{"model": "image classifier", "train_examples": 38949, "crop_scale_min": 0.7, "num_classes": [15, 181, 646], "depths": [5, 5, 5], "label_smoothing": 0.2, "loss": "cross_entropy", "head_dropout": 0.2, "shampoo_beta": 0.999, "eps": 1e-08, "max_precond_dim": 1024, "weight_decay": 0.3}
Rows from block 5 of a small image classifier, named by matrix and row number. Rows with one number belong to one neuron. Each number is 500 + 25 x the weight over its row's rms, rounded and kept within 0 to 999. All counts start at 0. Numbers have three digits each.
After each neuron's rows are labels from the 100 images, of 14848, where the neuron reaches its highest value: "strongest on" is what is common among them. Only what is clearly more common there than usual is listed. The data: photos of plants, animals and fungi (iNaturalist).
# fc1: MLP up (model.blocks.5.mlp.fc1.weight, 192x96), inputs 0-95
# fc2: MLP down (model.blocks.5.mlp.fc2.weight, 96x192, transposed), outputs 0-95

fc1.165:482522515508467496484514486533495502502484492497531458492480523485474508514458515518510484497482513464502486504536535490498502492490508499448484478450548478539493478509545455456522496528472535477531514490491499485488492495480479538459502510495476500473479502526489521559495517527589529523
fc2.165:465481494502510530535506494431489517500489513488498518493549496508502499503531449479457475530520530456499522515472471510484489511485503479506478533531457479459502533519473519554497478494502505551484498489492487499521496486464551451504501502510501498522500527446503461499521488459451493512
strongest on: phylum Chordata; class Aves

fc1.161:489493508495483492459511512494537516480491514476511495503480538444479495542478488504507473486491443537491534469485510528474471523490460463490437490515517454549481491459500493451497521516459507508546480495470465508482483467450509494475503454516524483498503522507518515478518507534489505514
fc2.161:511497501530517496517504486428457490493521498537511534531491486519486507497500482495456499498510542480491517517529487493488514489470518512523532477471538482444490527541482478496543466477502491503471497515525480517533507517509494481502458500500451526514487485549466459534460474470532483450
strongest on: class Aves

fc1.130:507502500536447483508509472511472497521526523467516490538431477511497513515464499521498473497474492503504491498551508497502506533468461471489517476473512482525530476532491479483497488488455502480497516468508499499493430460465489477471490484496537502482461435509510482459506477451513523499
fc2.130:493490481470511512483474482482508520493473482518470499427539521466559488494514447470497511500515518501516511510443515525499522467510519527522481496495472485476459528494487453521472521493510512534483458500486474492499572521518509484518495501479495478534527508499481461518519539503548481493
strongest on: class Aves

fc1.107:472445528491586522511493522517476523535490478501493529474551494494499467492529479507550474504489497526495526509479487475533509528523457462495485516508481500502474472528489514514516509541490487511509478509521459488522441490468506517527493466469479503497499519494500549531531482518473501468
fc2.107:512542509502452506479509463517535496456495516507495433472455487502499548491490534508461498468502505457506455489494523503482473495495504523487500507468509526520519532469504475461511497454557501506503498483487499488515557509517506489492531499511523507500522470547485470455473527480539501528
strongest on: class Insecta; phylum Arthropoda; order Lepidoptera

fc1.160:477485487498498496475527531479507495524520485523498488474522496514486488507474499479524532502527533542502548521546524485525552533469508463504503485498514479491527508508464487537498452541488512477520479540539471531510523542473516494525474519533529548527504495544508504490526479477497563527
fc2.160:480517495467485560472509452558508494478519472482545477493476473473527542502500537519490465526483474456503478515479521520494456479494509524461471497487501558479486487482558526464513527500524505522492495478481493487521520487494497497518498487490525471444511524477504518503512515522506449512
strongest on: class Insecta; phylum Arthropoda; order Lepidoptera

fc1.81:468501520500486501433452469466495459466520488453488472508507531495441517504476484473477447515523499513521468505515468518497493489476511479473447521487517452523468478506479491518498495451492492487516471462476498503491502483536519463522497480464496488456513479484491501475526531489462506495
fc2.81:507501465448496497530529483528508494491464524528490491492535505485526523482505470528469536473453477477492507514474496473494503466463536517511521479491479505446476503507536511490483500532480524520445542514540460504492487544458484481467483518507523513525495522511468507558471491511544498503
strongest on: order Lepidoptera

fc1.152:497501510486475476490491512526528538472444502505510509484483499501494485554496463494463509489505485488525545488494459539490524496539497462518457497539519472499493500494517477466483539515493527524468515502482526481448461473549493462483493493567491504508527510486498498539543513485528466527
fc2.152:492506495494496517514488480437509443486576457498481511553512481498506511465490485506520485455526508489483499499514516472495477509516515528489477535478516502522479510527522513524486473495492511504533502548455500492509523546477505459520472513475511484428503517544485470468477491494533505516
strongest on: class Aves

fc1.138:510498513480499504482507463487482475459465520458507480482513492426527497452490487456485477447488531479510536469464500474494493504463485489496508489450470491495505516521516521495469476477464463531507504510515449475470450506453517481472449505477508494512512509536509525501474506520496488491
fc2.138:489475499530496459492492524494474524519528447514504499531483482536461471547510503517496480530481463544454515511487499528492579496514502515504490519526518505523460510497494492530511477492500520487473475508497528541534483467512461492485511507458532509516506519441506445512538480480508520509
strongest on: order Lepidoptera

fc1.3:513472549498523551525531525510475466488518501488521455497492520492484526524536444512482477495451470482523482512512493474517531487473502550505503508518506515544477540448497530504524528500441538510527541496471515514505494508504507505532513513477520492509493472503495477517497513494518446452
fc2.3:489512472514459516500471496483509492506475490506520480477500505503519500503505534499502503537542541519536492485504484503482451513497514509523538474538513486473515497525502580498484497493531495487469482477523485456476472510446505507503490504530467537438502541462477545539469475506496542477
strongest on: phylum Tracheophyta; kingdom Plantae

fc1.8:469498515532508498470469530462486521529496521543536494480498511474505471493533506489498432518530494487496519469565475522487537510452514557501480487517522490534502498545509518476541500468501492505489510463517531491481506548524523521554509491535499502460522469501481522492485501501500504469
fc2.8:493508487494505495467483497544465485469539515467473504509483514493540506475515478511537481463497492548482456497438513490523524487535543489499492505477525465512493485461521448523497510506510467516490458499485500494499502472537529509499495537478497459471453499521543511506471446527511460507
strongest on: class Insecta; phylum Arthropoda

fc1.78:528493492525519472541501490499485479539514528489485486525462517529508507530502499543503478516443509494465535500584526496479514511501497509513466478476479507489519496529481524528511523496448514501473507531516504487504468473512477469441485457518498510506468468490517469491556481495528541486
fc2.78:498499525474474524477488514513544544451498497493511520468553503485494500490509524462509529496552470505514491492426498510539498483511493493505542518519540504484489499476524505484519479483551490514502530491470500529483544539489505532556504535475499510509548525524496510499457506512482466532
strongest on: order Passeriformes

fc1.6:496496497489544532529501499519487546503508545492519496540550496496516516516505503457557465493455509504508469486491473496503489496450487478512457525474437459518503493531510501472539484487487483489515521504529470521522486508482457482535486480519501489456489557498475529516525522497461508488
fc2.6:507512508520459452481499498485493459494504471489484522502493515509499494486530472541468524521524490512482557517541530502497514499542498545480545461525522561501517528496495510549494538541522533527509475488457526486468539500519520531472486518496504523548490489524518491497477479501519467516
strongest on: phylum Arthropoda; class Insecta; order Lepidoptera

fc1.173:521500468479546492473525497487490475534545461494490534530503500517506494507507478522454483475521524482505504493483521527556494523523536541516513504509478510476511508523473529484473505471544532541525488529539509499460514479517508525546465549524476486504514519452499520510533508471464536512
fc2.173:478512516506463515516478516514484516436468525527529472475516548493502518475513497487556516523461486535509507526532480470430487491492486450506494482494525509536505510466519474515549472535465478478485478468458500507520519501504517486464485469502489501481482494536513489528468527515513475478
strongest on: order Passeriformes

fc1.76:511479497537480507512514520512466506502538489488518531503533528502545521518526517521563507485513527530503531516522529496512540496510543513517490499542516516502580514500505496457517501456542488543510489516534512489506500556542553515491528516506515496508489530525532525487517519510518522526
fc2.76:566508540494516511480496497494496517457508479503505527550489532526496487533513506534496494504468528513511484497499491533431479544512469480483503538486529510523513556556477482523511512540514528498524524487552489486500543482509489491548491527521509519487537477502462478473513510516523485505
strongest on: phylum Arthropoda; class Insecta

fc1.171:487481456465435477506497492497513492449529535503543533499443530496464508500472492480482495486502529521474465508503483513492491482526539511502518522505470502482515463511478493491477494517537466458458481501471500501485512544479494462482523541511481530496522465486490470469484453466537513491
fc2.171:472455552546538550498481494487485495476494506532458493455532481497526512480507523500534493495451491468487516513537493481516515499472480508518469480456493508514491521475536485509530457457504521555489509493497500518543485482536498514525528461515491514490479489522516551488515500493447497508
strongest on: order Lepidoptera

fc1.147:499486498481465494495464482468484474527549549499519512473489449522511514484516518493490451508538465442481485503457453507469519482492505526476476491526514510470478506496508477469535452502494522503487491523512476510511467515487512495444486475535521508491513508483492489463521454444492527530
fc2.147:466508468515520533500505511506523531475522445524521450507517556496480504493486503506543526496484502535506511478515501491503498558543510460526517492473491487517509460496480508516502496487465481503512458544475501489490460486525468517536516505453469485512465503558486510559487541513492498493
strongest on: phylum Arthropoda; class Insecta; order Lepidoptera

fc1.140:457526481523503511532522511482461537488472478518526527526450478502433496488483480496508481523491519486481465542496495468485502514500485503470528484540512505550500527524494438473505524508522512516525514472521507480503467487517529484532477493539514467487460470491499494546492534527469543486
fc2.140:526462501462478473462452473520511510477504495499458481446532526476573510507519513499471527491514472520532516461466508531514503477530508491523491490497491500447476479495504543514495487476513503498485512507471520525500535521496450528498513516444511497501541511499480486448486498479521469526
strongest on: order Passeriformes

fc1.179:509513498483560520519515510495509474468503474522522521511510528519470462509496471535444511508475538462493520490493488511465530498493557502534520519537497523460514522495498500497527495503506505523491509507509537536511550532544477539528470496473568472507483543493497531495528476507460505495
fc2.179:501516496496477488522512483497483514525515558491516497520495477473532509499487541468545470498522488548514496520536511498526469516482456460508451513473498472496477515555508483506483503496493512492504501475512498474490470498457554471521498515515473498506527469519549449528469540509558511535
strongest on: order Passeriformes