A small image classifier, trained from scratch: depths [5, 5, 5].
Rows from block 10 of a small image classifier, named by matrix and row number. Rows with one number belong to one neuron. Each number is 500 + 40 x the weight over its row's rms, rounded and kept within 0 to 999. All counts start at 0. Numbers have three digits each.
After each neuron's rows are labels from the 100 images, of 14848, where the neuron reaches its highest value: "responds to" is what is common among them; "place" is the part of the image that holds the peak. Only what is clearly more common there than usual is listed. The data: photos of plants, animals and fungi (iNaturalist). In brackets: how many of the 100.
# fc1: MLP up (model.blocks.10.mlp.fc1.weight, 384x192), inputs 0-63
# fc2: MLP down (model.blocks.10.mlp.fc2.weight, 192x384, transposed), outputs 0-63

fc1.353:448480445507509475516552484519482484469422460430548524528540534506524507525426467481515433500575433455482451547604560472534545452515504495454527548486505553493468484557551510540472525498486462
fc2.353:546547603478510575510526517512508490534537524508441480428422520480487527543505522515519529494556534535556510541436482546541403536431463503575436478449433443458512502455498526540571475523487524
responds to: phylum Chordata (93); class Aves (91); order Charadriiformes (34); family: Laridae (26)
place: centre (81)

fc1.120:435445575580439583487519483500579520512537509513473516461500441542542506498551506438495423487399462471509520488550473486532500497565539481502505540528435555520458528423511468521400511505551434
fc2.120:557428502535506469483543495502463464553516519449524504555518505441515527524407525505470441538491554399459496497525453443496528537521454554549498540491571506447433536476516542516534493535428560
responds to: order Lepidoptera (39)
place: centre (72)

fc1.179:508522487531472464461506530506492473468507419468514481509491526563432459481482514566491481496591500573499474487498514502465522507458501465451571462491513489582512570468517585535481492506472541
fc2.179:495461553532502468528492495552566523431478518460554484579506504509536431504406467473545422510529519542361532498485580531504438481499477484462512540518520489505517527493473487440477503534486553
responds to: class Aves (89); order Passeriformes (52)
place: centre (54)

fc1.233:422535530567507523489464522549447436520471517492549492556438487485515509508488539552555529480487514513489517456507509483462521545507473461458493527485441534479499457543574480564518547467484463
fc2.233:464479478486496478532541490426429552549508427433531516428503503560497521542520465522508449466473460533470468515533456584448506512466494553532506502515575507463529527472488506483535468565470531
responds to: phylum Chordata (96); class Aves (94); order Charadriiformes (40)
place: centre (81)

fc1.323:446496488587472539532516548468524476533485560529488565481471467548447485498488414566480520575484525544488524447562449512491437480520491539495532505509547563511548498491516515475483535534520443
fc2.323:446532521489480498561477528524485510484556442473571517523556447462547524571541492432562551480492491503552473513486517534504509569517543454523537454527471497484478510447471466467526479558474505
responds to: class Aves (96); phylum Chordata (96)
place: centre (93)

fc1.349:485481503513478579418521490493514428491470467532519577506584509460519478501524423497528432535469446463488480440576515428499523454441480443492520526511465481570566522470508509499497518543583548
fc2.349:494464459585476509568525491516493514486493520519529428497488576471472484590534533491479529477512526553490424534498514547493486533508496499519526497534541571520497473550537504507518477490543432
responds to: order Lepidoptera (36)
place: centre (64)

fc1.77:463519518552415528534403537486516506469473456517442557417509482414451511434515529539549508458529443484438550476561482468528464521490507431434536481557493443433471528462511532568507500530486545
fc2.77:577516474517399573522491493473540517657490498523519441486515562476476471523455481412523447531494462481554475538525499455489511467486496483484577493440540464453597512483511578488549485389462496
responds to: phylum Arthropoda (86); class Insecta (85); order Lepidoptera (40)
place: centre (62)

fc1.287:513536517512495503490554525537524478497533482505539500503476473484539468529546472493491459523464547497585471495532447376494527489526445516531473477489411426484541518496454508534497503462518520
fc2.287:505508513482527457487415468552476555384435481513447551486513474472484482478524500586515580497468508452505471470464515546512504452470572478507533441443475499465462557424508524449519495478452493
responds to: phylum Chordata (95); class Aves (87)
place: centre (90)

fc1.154:498425479497482608502471457433472517477511430437477431511579615509529474497464463544548506476517487491505515531490500551558562575523511468472488492520493546479540518486532494554463618501456561
fc2.154:513481477447537538536526438537527455460464500529478508583452504467476530480525442406409531502460557404506535437477499489495491582444470453441469450514522492508505479484527491422538387482515540
responds to: order Anseriformes (25); family: Anatidae (25)
place: centre (64)

fc1.302:553457497469506535501471498400459530530532474508455495486516497497492481429450422447452532486498518512455466470528493519493582428501458530523487390469456528469425480524472464572480419568474491
fc2.302:397483501478498428507522522576523492497435572546445502527491473409601494509551490512482506559456505518550530552443582496495513497494510549470459610504551473515587508480510492451491517499542601
responds to: phylum Tracheophyta (38); kingdom Plantae (38)
place: centre (51)

fc1.248:511529534543535531518392582557549501582431491478456513460478492487492484479452502547448466502432522463462499411526475420463545495527452472462482472516520506525524526535542468539511484531495501
fc2.248:521462431520502520451575459426409460466578436595493514513561509520496530481512517509551488480541507550504454538535529547470485500521444472510538555524502511522475437483536482466488522445455420
responds to: phylum Arthropoda (81); class Insecta (80); order Lepidoptera (75); family: Nymphalidae (27)
place: centre (68)

fc1.174:487544423489469472485434518520504412537478460540491505531468486459451512437529505432449426517473497480462476478508504429492529502522505555489431592507574556461532516515527460542591519458466507
fc2.174:501433503534439483511493494500453551474599505441515473455452453536538515574452459493618469496524525468453471487529477533448511541433448448513505431519438582484510466460487520438473497547516524
responds to: class Aves (84)
place: centre (56)

fc1.177:509483558506473518542455497455567566497532610469475432513482490495523460523477483519593544450514415459430508488519501515515466528447433544478567563428497472585504495410479446548490519508500479
fc2.177:532542417525471498478489505586430506487432470490513495471544552483504480461434459496430491525532486511551498532525471469512496447569530505449488485529464571442450522535491577491443524502420436
responds to: order Lepidoptera (35)
place: centre (61)

fc1.114:532506519456485496512506515541465523539513494465473413415452536466519512540385441578476522538439499475513541599469484512516462474541510465564507494487533515462518476408521515505483541522545489
fc2.114:489515449537464467504477469520453616469484559576495525552536491515528500477574506450438490486475555567552473465464529440506523559482491539443529529554492543539479540526514463528496481484475444
responds to: order Charadriiformes (27)
place: centre (82)

fc1.280:553507594534490496469449475429524493375490523492501473477475530387522585509460522530543467524566491463471444477496483507475472493476482440469462517501491483447484496507522498496462485529484494
fc2.280:455461493472551510430481491533552509515476499462513499523557566549484444499529466476447582518523486480492525475550519524437564460533484526462572461467439539567535473452524435463441492455515489
responds to: class Insecta (75); phylum Arthropoda (75); order Lepidoptera (58); family: Nymphalidae (34)
place: centre (90)

fc1.355:482516542552491460574524490414528588464509525462507520477440472436495482509509440440522512493501436506483551496509398457527503492536514435477535488554475523531505484517508476462462445520490533
fc2.355:527463426474561504458541508515508478523411480541469508447535509510495500551442521540538476520489604525464455509489493539485518507516485554419465465458488462567516505441486457567519498497493541
responds to: class Aves (85); order Charadriiformes (35)
place: centre (54)

fc1.151:522408466529504542512549511455441473478435443571529477485427547502472443446520469470547487560475442504510542477498463562495486514465473523516507549504459484460551486535478547447504473456515468
fc2.151:474571598459460464547505479597513487544480493400491470501566508518515529558417563490428494440499533459505492527409546460496523487528515494515475450475468504492451560501545471531492508512496534
responds to: order Charadriiformes (25)
place: centre (84)

fc1.127:492579544463425532551465542434522503478513535562499443427574512506457520524433465538521569535561454489520490482510458501479467491572512536429566506500512521498512589488545460535487493516548481
fc2.127:584477483499547416506521499601508496514535488453521484533479467417565489490548502500441523508488489507486474500475469510521563490530485500464514520459494450537464479501493569485521480530493551
responds to: class Insecta (61); phylum Arthropoda (61); order Coleoptera (28); family: Coccinellidae (26)
place: centre (91)

fc1.322:420440465526483497455585482566523530412471480478520511505517501493513449470494481479563491403432464488502469476528494481450596457437481515502479475505575477516562519572525449451427510505499578
fc2.322:524508375466504484442497549487482477610529494521455428515469562498563524484515491601526511574520519466483507535530470562539396523526452457492524489509480502530453468446484489541503490490539464
responds to: class Insecta (60); phylum Arthropoda (60)
place: centre (78)

fc1.43:547513415477489537538526559433445509480524540499447491511408563469546491444570480454585449487475516473555499469542508532479500529522493515486450503504497588458527445547528484518503538511493516
fc2.43:490525567526482509519481484523523557482469462526554550519519481552473500500467517512433516494480494461532483535474547480497435476556510526502540501539442489465489557429438505490468495457498579
responds to: order Lepidoptera (33); family: Pieridae (25)
place: centre (61)

fc1.83:456551506465467536564544530446533455605517458478525528546452462502421477513489550556531468529547421466512447478453503426549472456510519498499477505493505499500584495495472559569496522463487422
fc2.83:497531479443508494488492450518537542429532557525556463538583481450495577491545479472508535530431505509483506446503547537460515554510498488617536540504525479500400532493513484429466557554458506
responds to: class Aves (96); phylum Chordata (96)
place: centre (85)

fc1.122:511452481495435480536490387597438491512497544483478494470561574466526454529463527515564495480507440512489470477558452520516456537445465458522561485545525475466591494450496523536461486517420518
fc2.122:533570528600497490546499518452481520480492438459528475503510464490530467495532535555491451484525552466508452513448528494483553519502506502466499521530490454587486469441532524477590497545525529
responds to: phylum Arthropoda (67); class Insecta (66); order Lepidoptera (31)
place: centre (60)

fc1.313:506465449505466444451471472504491468573519468473515547487514462528555468405483508467477442565535458538558468508455542461515499480473497497556479598486494470509536444468539467504528571523540577
fc2.313:471490565518528521500518507488500572444488510579497521506504587513531518499504489529556540478429540442486525520527525549498542466486500479427519520478439526532551554560476455529520504535477402
responds to: class Aves (90)
place: centre (75)

fc1.227:585495510521475519512528539470510504510565449565467444552520514550483525605469486552462562535563512547464493501469462506555480501481489559480486484551500571502549546453444532539444535494516489
fc2.227:431542522469454511561501517504472441479477460513477481488484503494452532516454516556469536549438501480461513441486525568500450444527531491548430469450490326449524534458464495481457514478508468
responds to: phylum Chordata (97); class Aves (94); order Passeriformes (50)
place: centre (94)

fc1.376:456509492467450484449497475529519464454533532539493576489456560486482558451495496559469460530480454482456479488520534497520607430485543563446473536513500466441497504514570538532495530574590440
fc2.376:504529491483469511590457538444548549497481504439475453533519513447436450524475532459459470466554533458488609513513504519462455524504428508554488434546481447554631514537453494554470488507483501
responds to: phylum Arthropoda (82); class Insecta (81); order Lepidoptera (44); family: Nymphalidae (26)
place: centre (93)

fc1.189:462518547538429538407478490505441480421504465542529490534465550498529502543509526437523423462560524540480502488519521554522504463494536506567546577516517534464489522535507471533456417526488445
fc2.189:499556535498481449560445539535555543568522406504538584504548519538470556565499506434466440447506496490513520444479458465511507445563550451516441506524487562445416487502537475515517535465519513
responds to: order Charadriiformes (30)
place: centre (55)

fc1.183:405500521506509496516540522454447456442521479465528497446511562532432485511489524533526513484552559521459511505436507451493492413490529560521523516549473450502446503486509504500465508434494435
fc2.183:562548459481487505495500504497584550557467502579486542543525467497567533481458453487507457502478508479540459483512465509515559550511459512391489548496500536491558466497496503487569468495393465
responds to: class Aves (88); order Accipitriformes (25)
place: centre (57)

fc1.321:495540458527501430437500542570533519501605473470513497448533458452511450520460546549576438492526514489497486465504496485549505489553434501464500473599539502471535516454498450470488510510508464
fc2.321:513487539441467459490431538467426497462510476524531522523422522549429581555562494494451527503493538505502504550517450520482542485513498495503541565410403546541545520466483481520489477452502530
responds to: order Passeriformes (56)
place: centre (54)

fc1.373:443557503522411474428537504522513540468515484436517509478461546531534556456484499388531439489507473565492518397502529458516558485503513466445443547517540502478560463517495454497521478498482497
fc2.373:498470479449510498513547549454525526526450462515478449489433501516589458412488483536506470513497508433466463531509518506468452517538496570444529446509510487555472500484488510535570537446563525
responds to: order Anseriformes (28); family: Anatidae (28)
place: centre (80)

fc1.242:487560542414509451534412378484606482505548525460465479513494444519507567498521500527476477500506496513500458510534388486515521437456539475395480547531509466511508490518508490584504433483493479
fc2.242:521472506512500521475581604507408487521528477517481443457515584484505415457472463500489500487516505486530478512442576461520510517579488549504491409444507486483521490521485522458503553508574476
responds to: order Lepidoptera (35)
place: centre (91)

fc1.33:559503453473460519442485538551500507520448482483494555511511491540444443535482434518535481474501477460480491491493481458413484540491526506513406519537482534484491628477574506524475492511613569
fc2.33:523546515445511518486534557527473479537461541498481513488543527470506522444475541428521513573458519562527424518539480489505572470497464567490585507520468478511544415484514527464554559502463495
responds to: order Lepidoptera (34)
place: centre (72)

fc1.161:557499511464464482469461441512454459486476452469525483457506501501450540471516369555494555533421510481510478564455498437462488468468532553522491555522570537437570548449505460509548508471521505
fc2.161:522458501548567465499489505520504532497514447546421486541510478534522510530518503481504519423572484514522548431468520548514383503530540460483555502495455497525487467492483443516579577517570511
responds to: phylum Chordata (93)
place: centre (63)

fc1.358:592518462505481534467481375548483522564532437546476496529479543456486545516437532528532506554527530413464469451508508449490478510573479452486448554466517449514540526429520558490517471554494522
fc2.358:409479566500436520485506505486478465484490519476502436431475521546562426482557401584509525507534528523545521528475510517446455521539509606448568505516522544545454478557553489490486527475574458
responds to: class Insecta (71); phylum Arthropoda (71); order Lepidoptera (62); family: Nymphalidae (43)
place: centre (56)

fc1.361:556406556474495547468492490482465456411560543583470430512520471435559541492514484463525513478541504522469469547543518540474500479451512501517508510442557471504563461430485432514421515504546479
fc2.361:465504464475465458461515557439504492526449398434503455546529568527405478486543481494465461537549518491487421496519507494452468417516480541465520472503478470557469571568491503458557475519487510
responds to: class Insecta (78); phylum Arthropoda (78); order Lepidoptera (75); family: Nymphalidae (47)
place: centre (91)

fc1.206:491443485552485552517465508451399489462558513510445505506431446477451480572550510441500490537485461539508482555482536503486415508571523485453455528547527554481521505457583461566468485545571511
fc2.206:519543534399494518506550520485522467540509542572548485544587554512530480440434477553504529508494494451482505454520483539523499481503454523471520517425479500546544540523454415488527524471359513
responds to: order Lepidoptera (41)
place: centre (68)

fc1.336:509514544495510561504446465449434401555560454510512591484543562474432523501391494518494538509501576519550487540562562510434559427437493489482551519595539533452556522441551468574528539496481460
fc2.336:489481477463561478499531545484561565441488478479476498531521442515482510537631481473544485504487477510494463420479531526510521531538480496500454536465502405528446536528399496505474489475594532
responds to: class Insecta (70); phylum Arthropoda (70); order Lepidoptera (50); family: Nymphalidae (26)
place: centre (75)

fc1.207:536408479538502531483540497463447515476466517521461509475453515463510438467489479528498425475461487548418413473512450520526490497458488503535493541522471580503659501484486509448407512477468529
fc2.207:441584476494482528493455569480537435542511448527456446504574484512484571466490496502563437450489463486520522537530514421442503540488473453540536451491576424489440445471485498547550543445502397
responds to: phylum Arthropoda (78); class Insecta (77); order Lepidoptera (65); family: Nymphalidae (38)
place: centre (79)

fc1.241:431482564560499537452537483427432518469564453485565519507500436475551493495595469480502529489494511507480474518511492482565513521458438495483451570462532530486501540472469477458518514609534562
fc2.241:480509498511474499500523461534553448601388516563470491448505549459501542506442546447519431487459507506550494522565517521451516508533545505527551408489486510492512490490547528512488506451482474
responds to: class Aves (86)
place: centre (91)

fc1.377:505475441498479537455517504544562492464488514540465504453477438478531507570540432580490476492463520480463508569489522499469472568429455511477509515530401509517429480624478507556509485452473446
fc2.377:471532454485510471506522527452438509507510554525537515558504436532502522492533531443529525493559480518555538460458488488436537479547517483487457583498528464501489517452478486490462555457493512
responds to: phylum Arthropoda (65)
place: centre (67)

fc1.197:503495554561512449461476568525552444416564533452528471495483488461530475521459474434486465527474551516472478453440503583409510499584449559520507492436492501533475523448535487525454507544516465
fc2.197:462466486493522554549494439446557572548486460510502571536519525549497538485519465537490571523511540492460534544502540558530491457443510485518512479508491478484561516481507468448592517527542454
responds to: order Charadriiformes (29)
place: centre (82)

fc1.150:542514523513496586482539534486444580517494537512487447466504525487519564515455482562548481543462499393528481503533493512481540492530493473488509484532454552504501475504520524465576516528440483
fc2.150:470487488501528505503507510536528473415477536407506585500562470491456468526504542516503554525579493574479532497469460458476458455489521468468498525462545487488457564459433514580527507476517471
responds to: order Charadriiformes (28)
place: centre (53)

fc1.156:466492533523457505465411459548457541504564426535491460508512534427541570505474440442483436533489458533512548484512489479461492415532521542512507532480496409446437503500507549579468538531419534
fc2.156:480458471497450478512517492439551449483475515494491589519466547463524419538526515524542506489500556533481448496427519472525512460495463474447474476538488559516440555497468471505562489437518349
responds to: order Passeriformes (56)
place: centre (62)

fc1.47:527533432528521583444450441509434435510466482495590505484428542510553503507446484441558524422475503511539500457486548515522537471561456479519503494540546453538417574533495423431497535462539536
fc2.47:426467558434426461501483517499579516473549485508465469430531441475412503507514499508488500528577506461460541550486487452427445568492504525539473477494497514520577509478483610514549501517472510
responds to: phylum Chordata (93); class Aves (92)
place: centre (67)

fc1.247:564425533547494511494498559502497440526538529422436533548491470524533504493618454448448520500499549473525551499482436492520498426453468511457516496456554491420443485447510516449469470551478463
fc2.247:479579519463542504472455483442554530530477497524542490482429485479498522544433513517504517518487503512481509408503515539572464573526504498596529452417495581520547536535530503510526451510494503
responds to: phylum Chordata (95); class Aves (94)
place: centre (93)

fc1.333:511495473562484510518502508516530483515500501494423498512547560477448511493448510473555503503506512526552459589544431498546502461526532531494472432469544487441425541503552561530488513543508518
fc2.333:457533460489504517516459578461478504445508453543526441510554539512535500494480501557522493471499501520431527420441508451471520510476437555470475447519414497468507515517475356497472454511530470
responds to: class Insecta (78); phylum Arthropoda (78); order Lepidoptera (61)
place: centre (78)

fc1.245:481574537447545534483547507495416527465532435539470547531451450484474588535493480528540509547500500475528383502494427482469513512556511622536421500537471494583480439554531456452447480510451399
fc2.245:470417442483437482585525554487553477508429547478544548471478531475502462408476497474559484455484518494466516543460566490509485517466483400527559471486527504445516528543515522497523517462602579
responds to: order Lepidoptera (35)
place: centre (57)

fc1.169:473525537557481461503533494518521523474511528526475443420474493485526469562446501504532517422497499503477505426462496443560481440512489515539592462435431498521502481501522449389548531503567503
fc2.169:519525488462469517503487516555421509526472484498561490601492534449506493561489449501485536527477451451526534510562415540548535513511542516524461555481534484558504482507468547563493529470447527
responds to: phylum Chordata (94); class Aves (91); order Accipitriformes (31)
place: centre (52)

fc1.246:510496515501455531461394551446502520539502488495606467479526429512531507554514482522508477505417437460554455424524562443437480561495425420494487496495463483495502463519501522448488474485518507
fc2.246:512474511471505478484536516506534450439571519538435557495462503479490487447517513458501528475542567573500521483443465554536506461586588580474522536589541483501551522546565460495500488496481479
responds to: order Lepidoptera (37)
place: centre (71)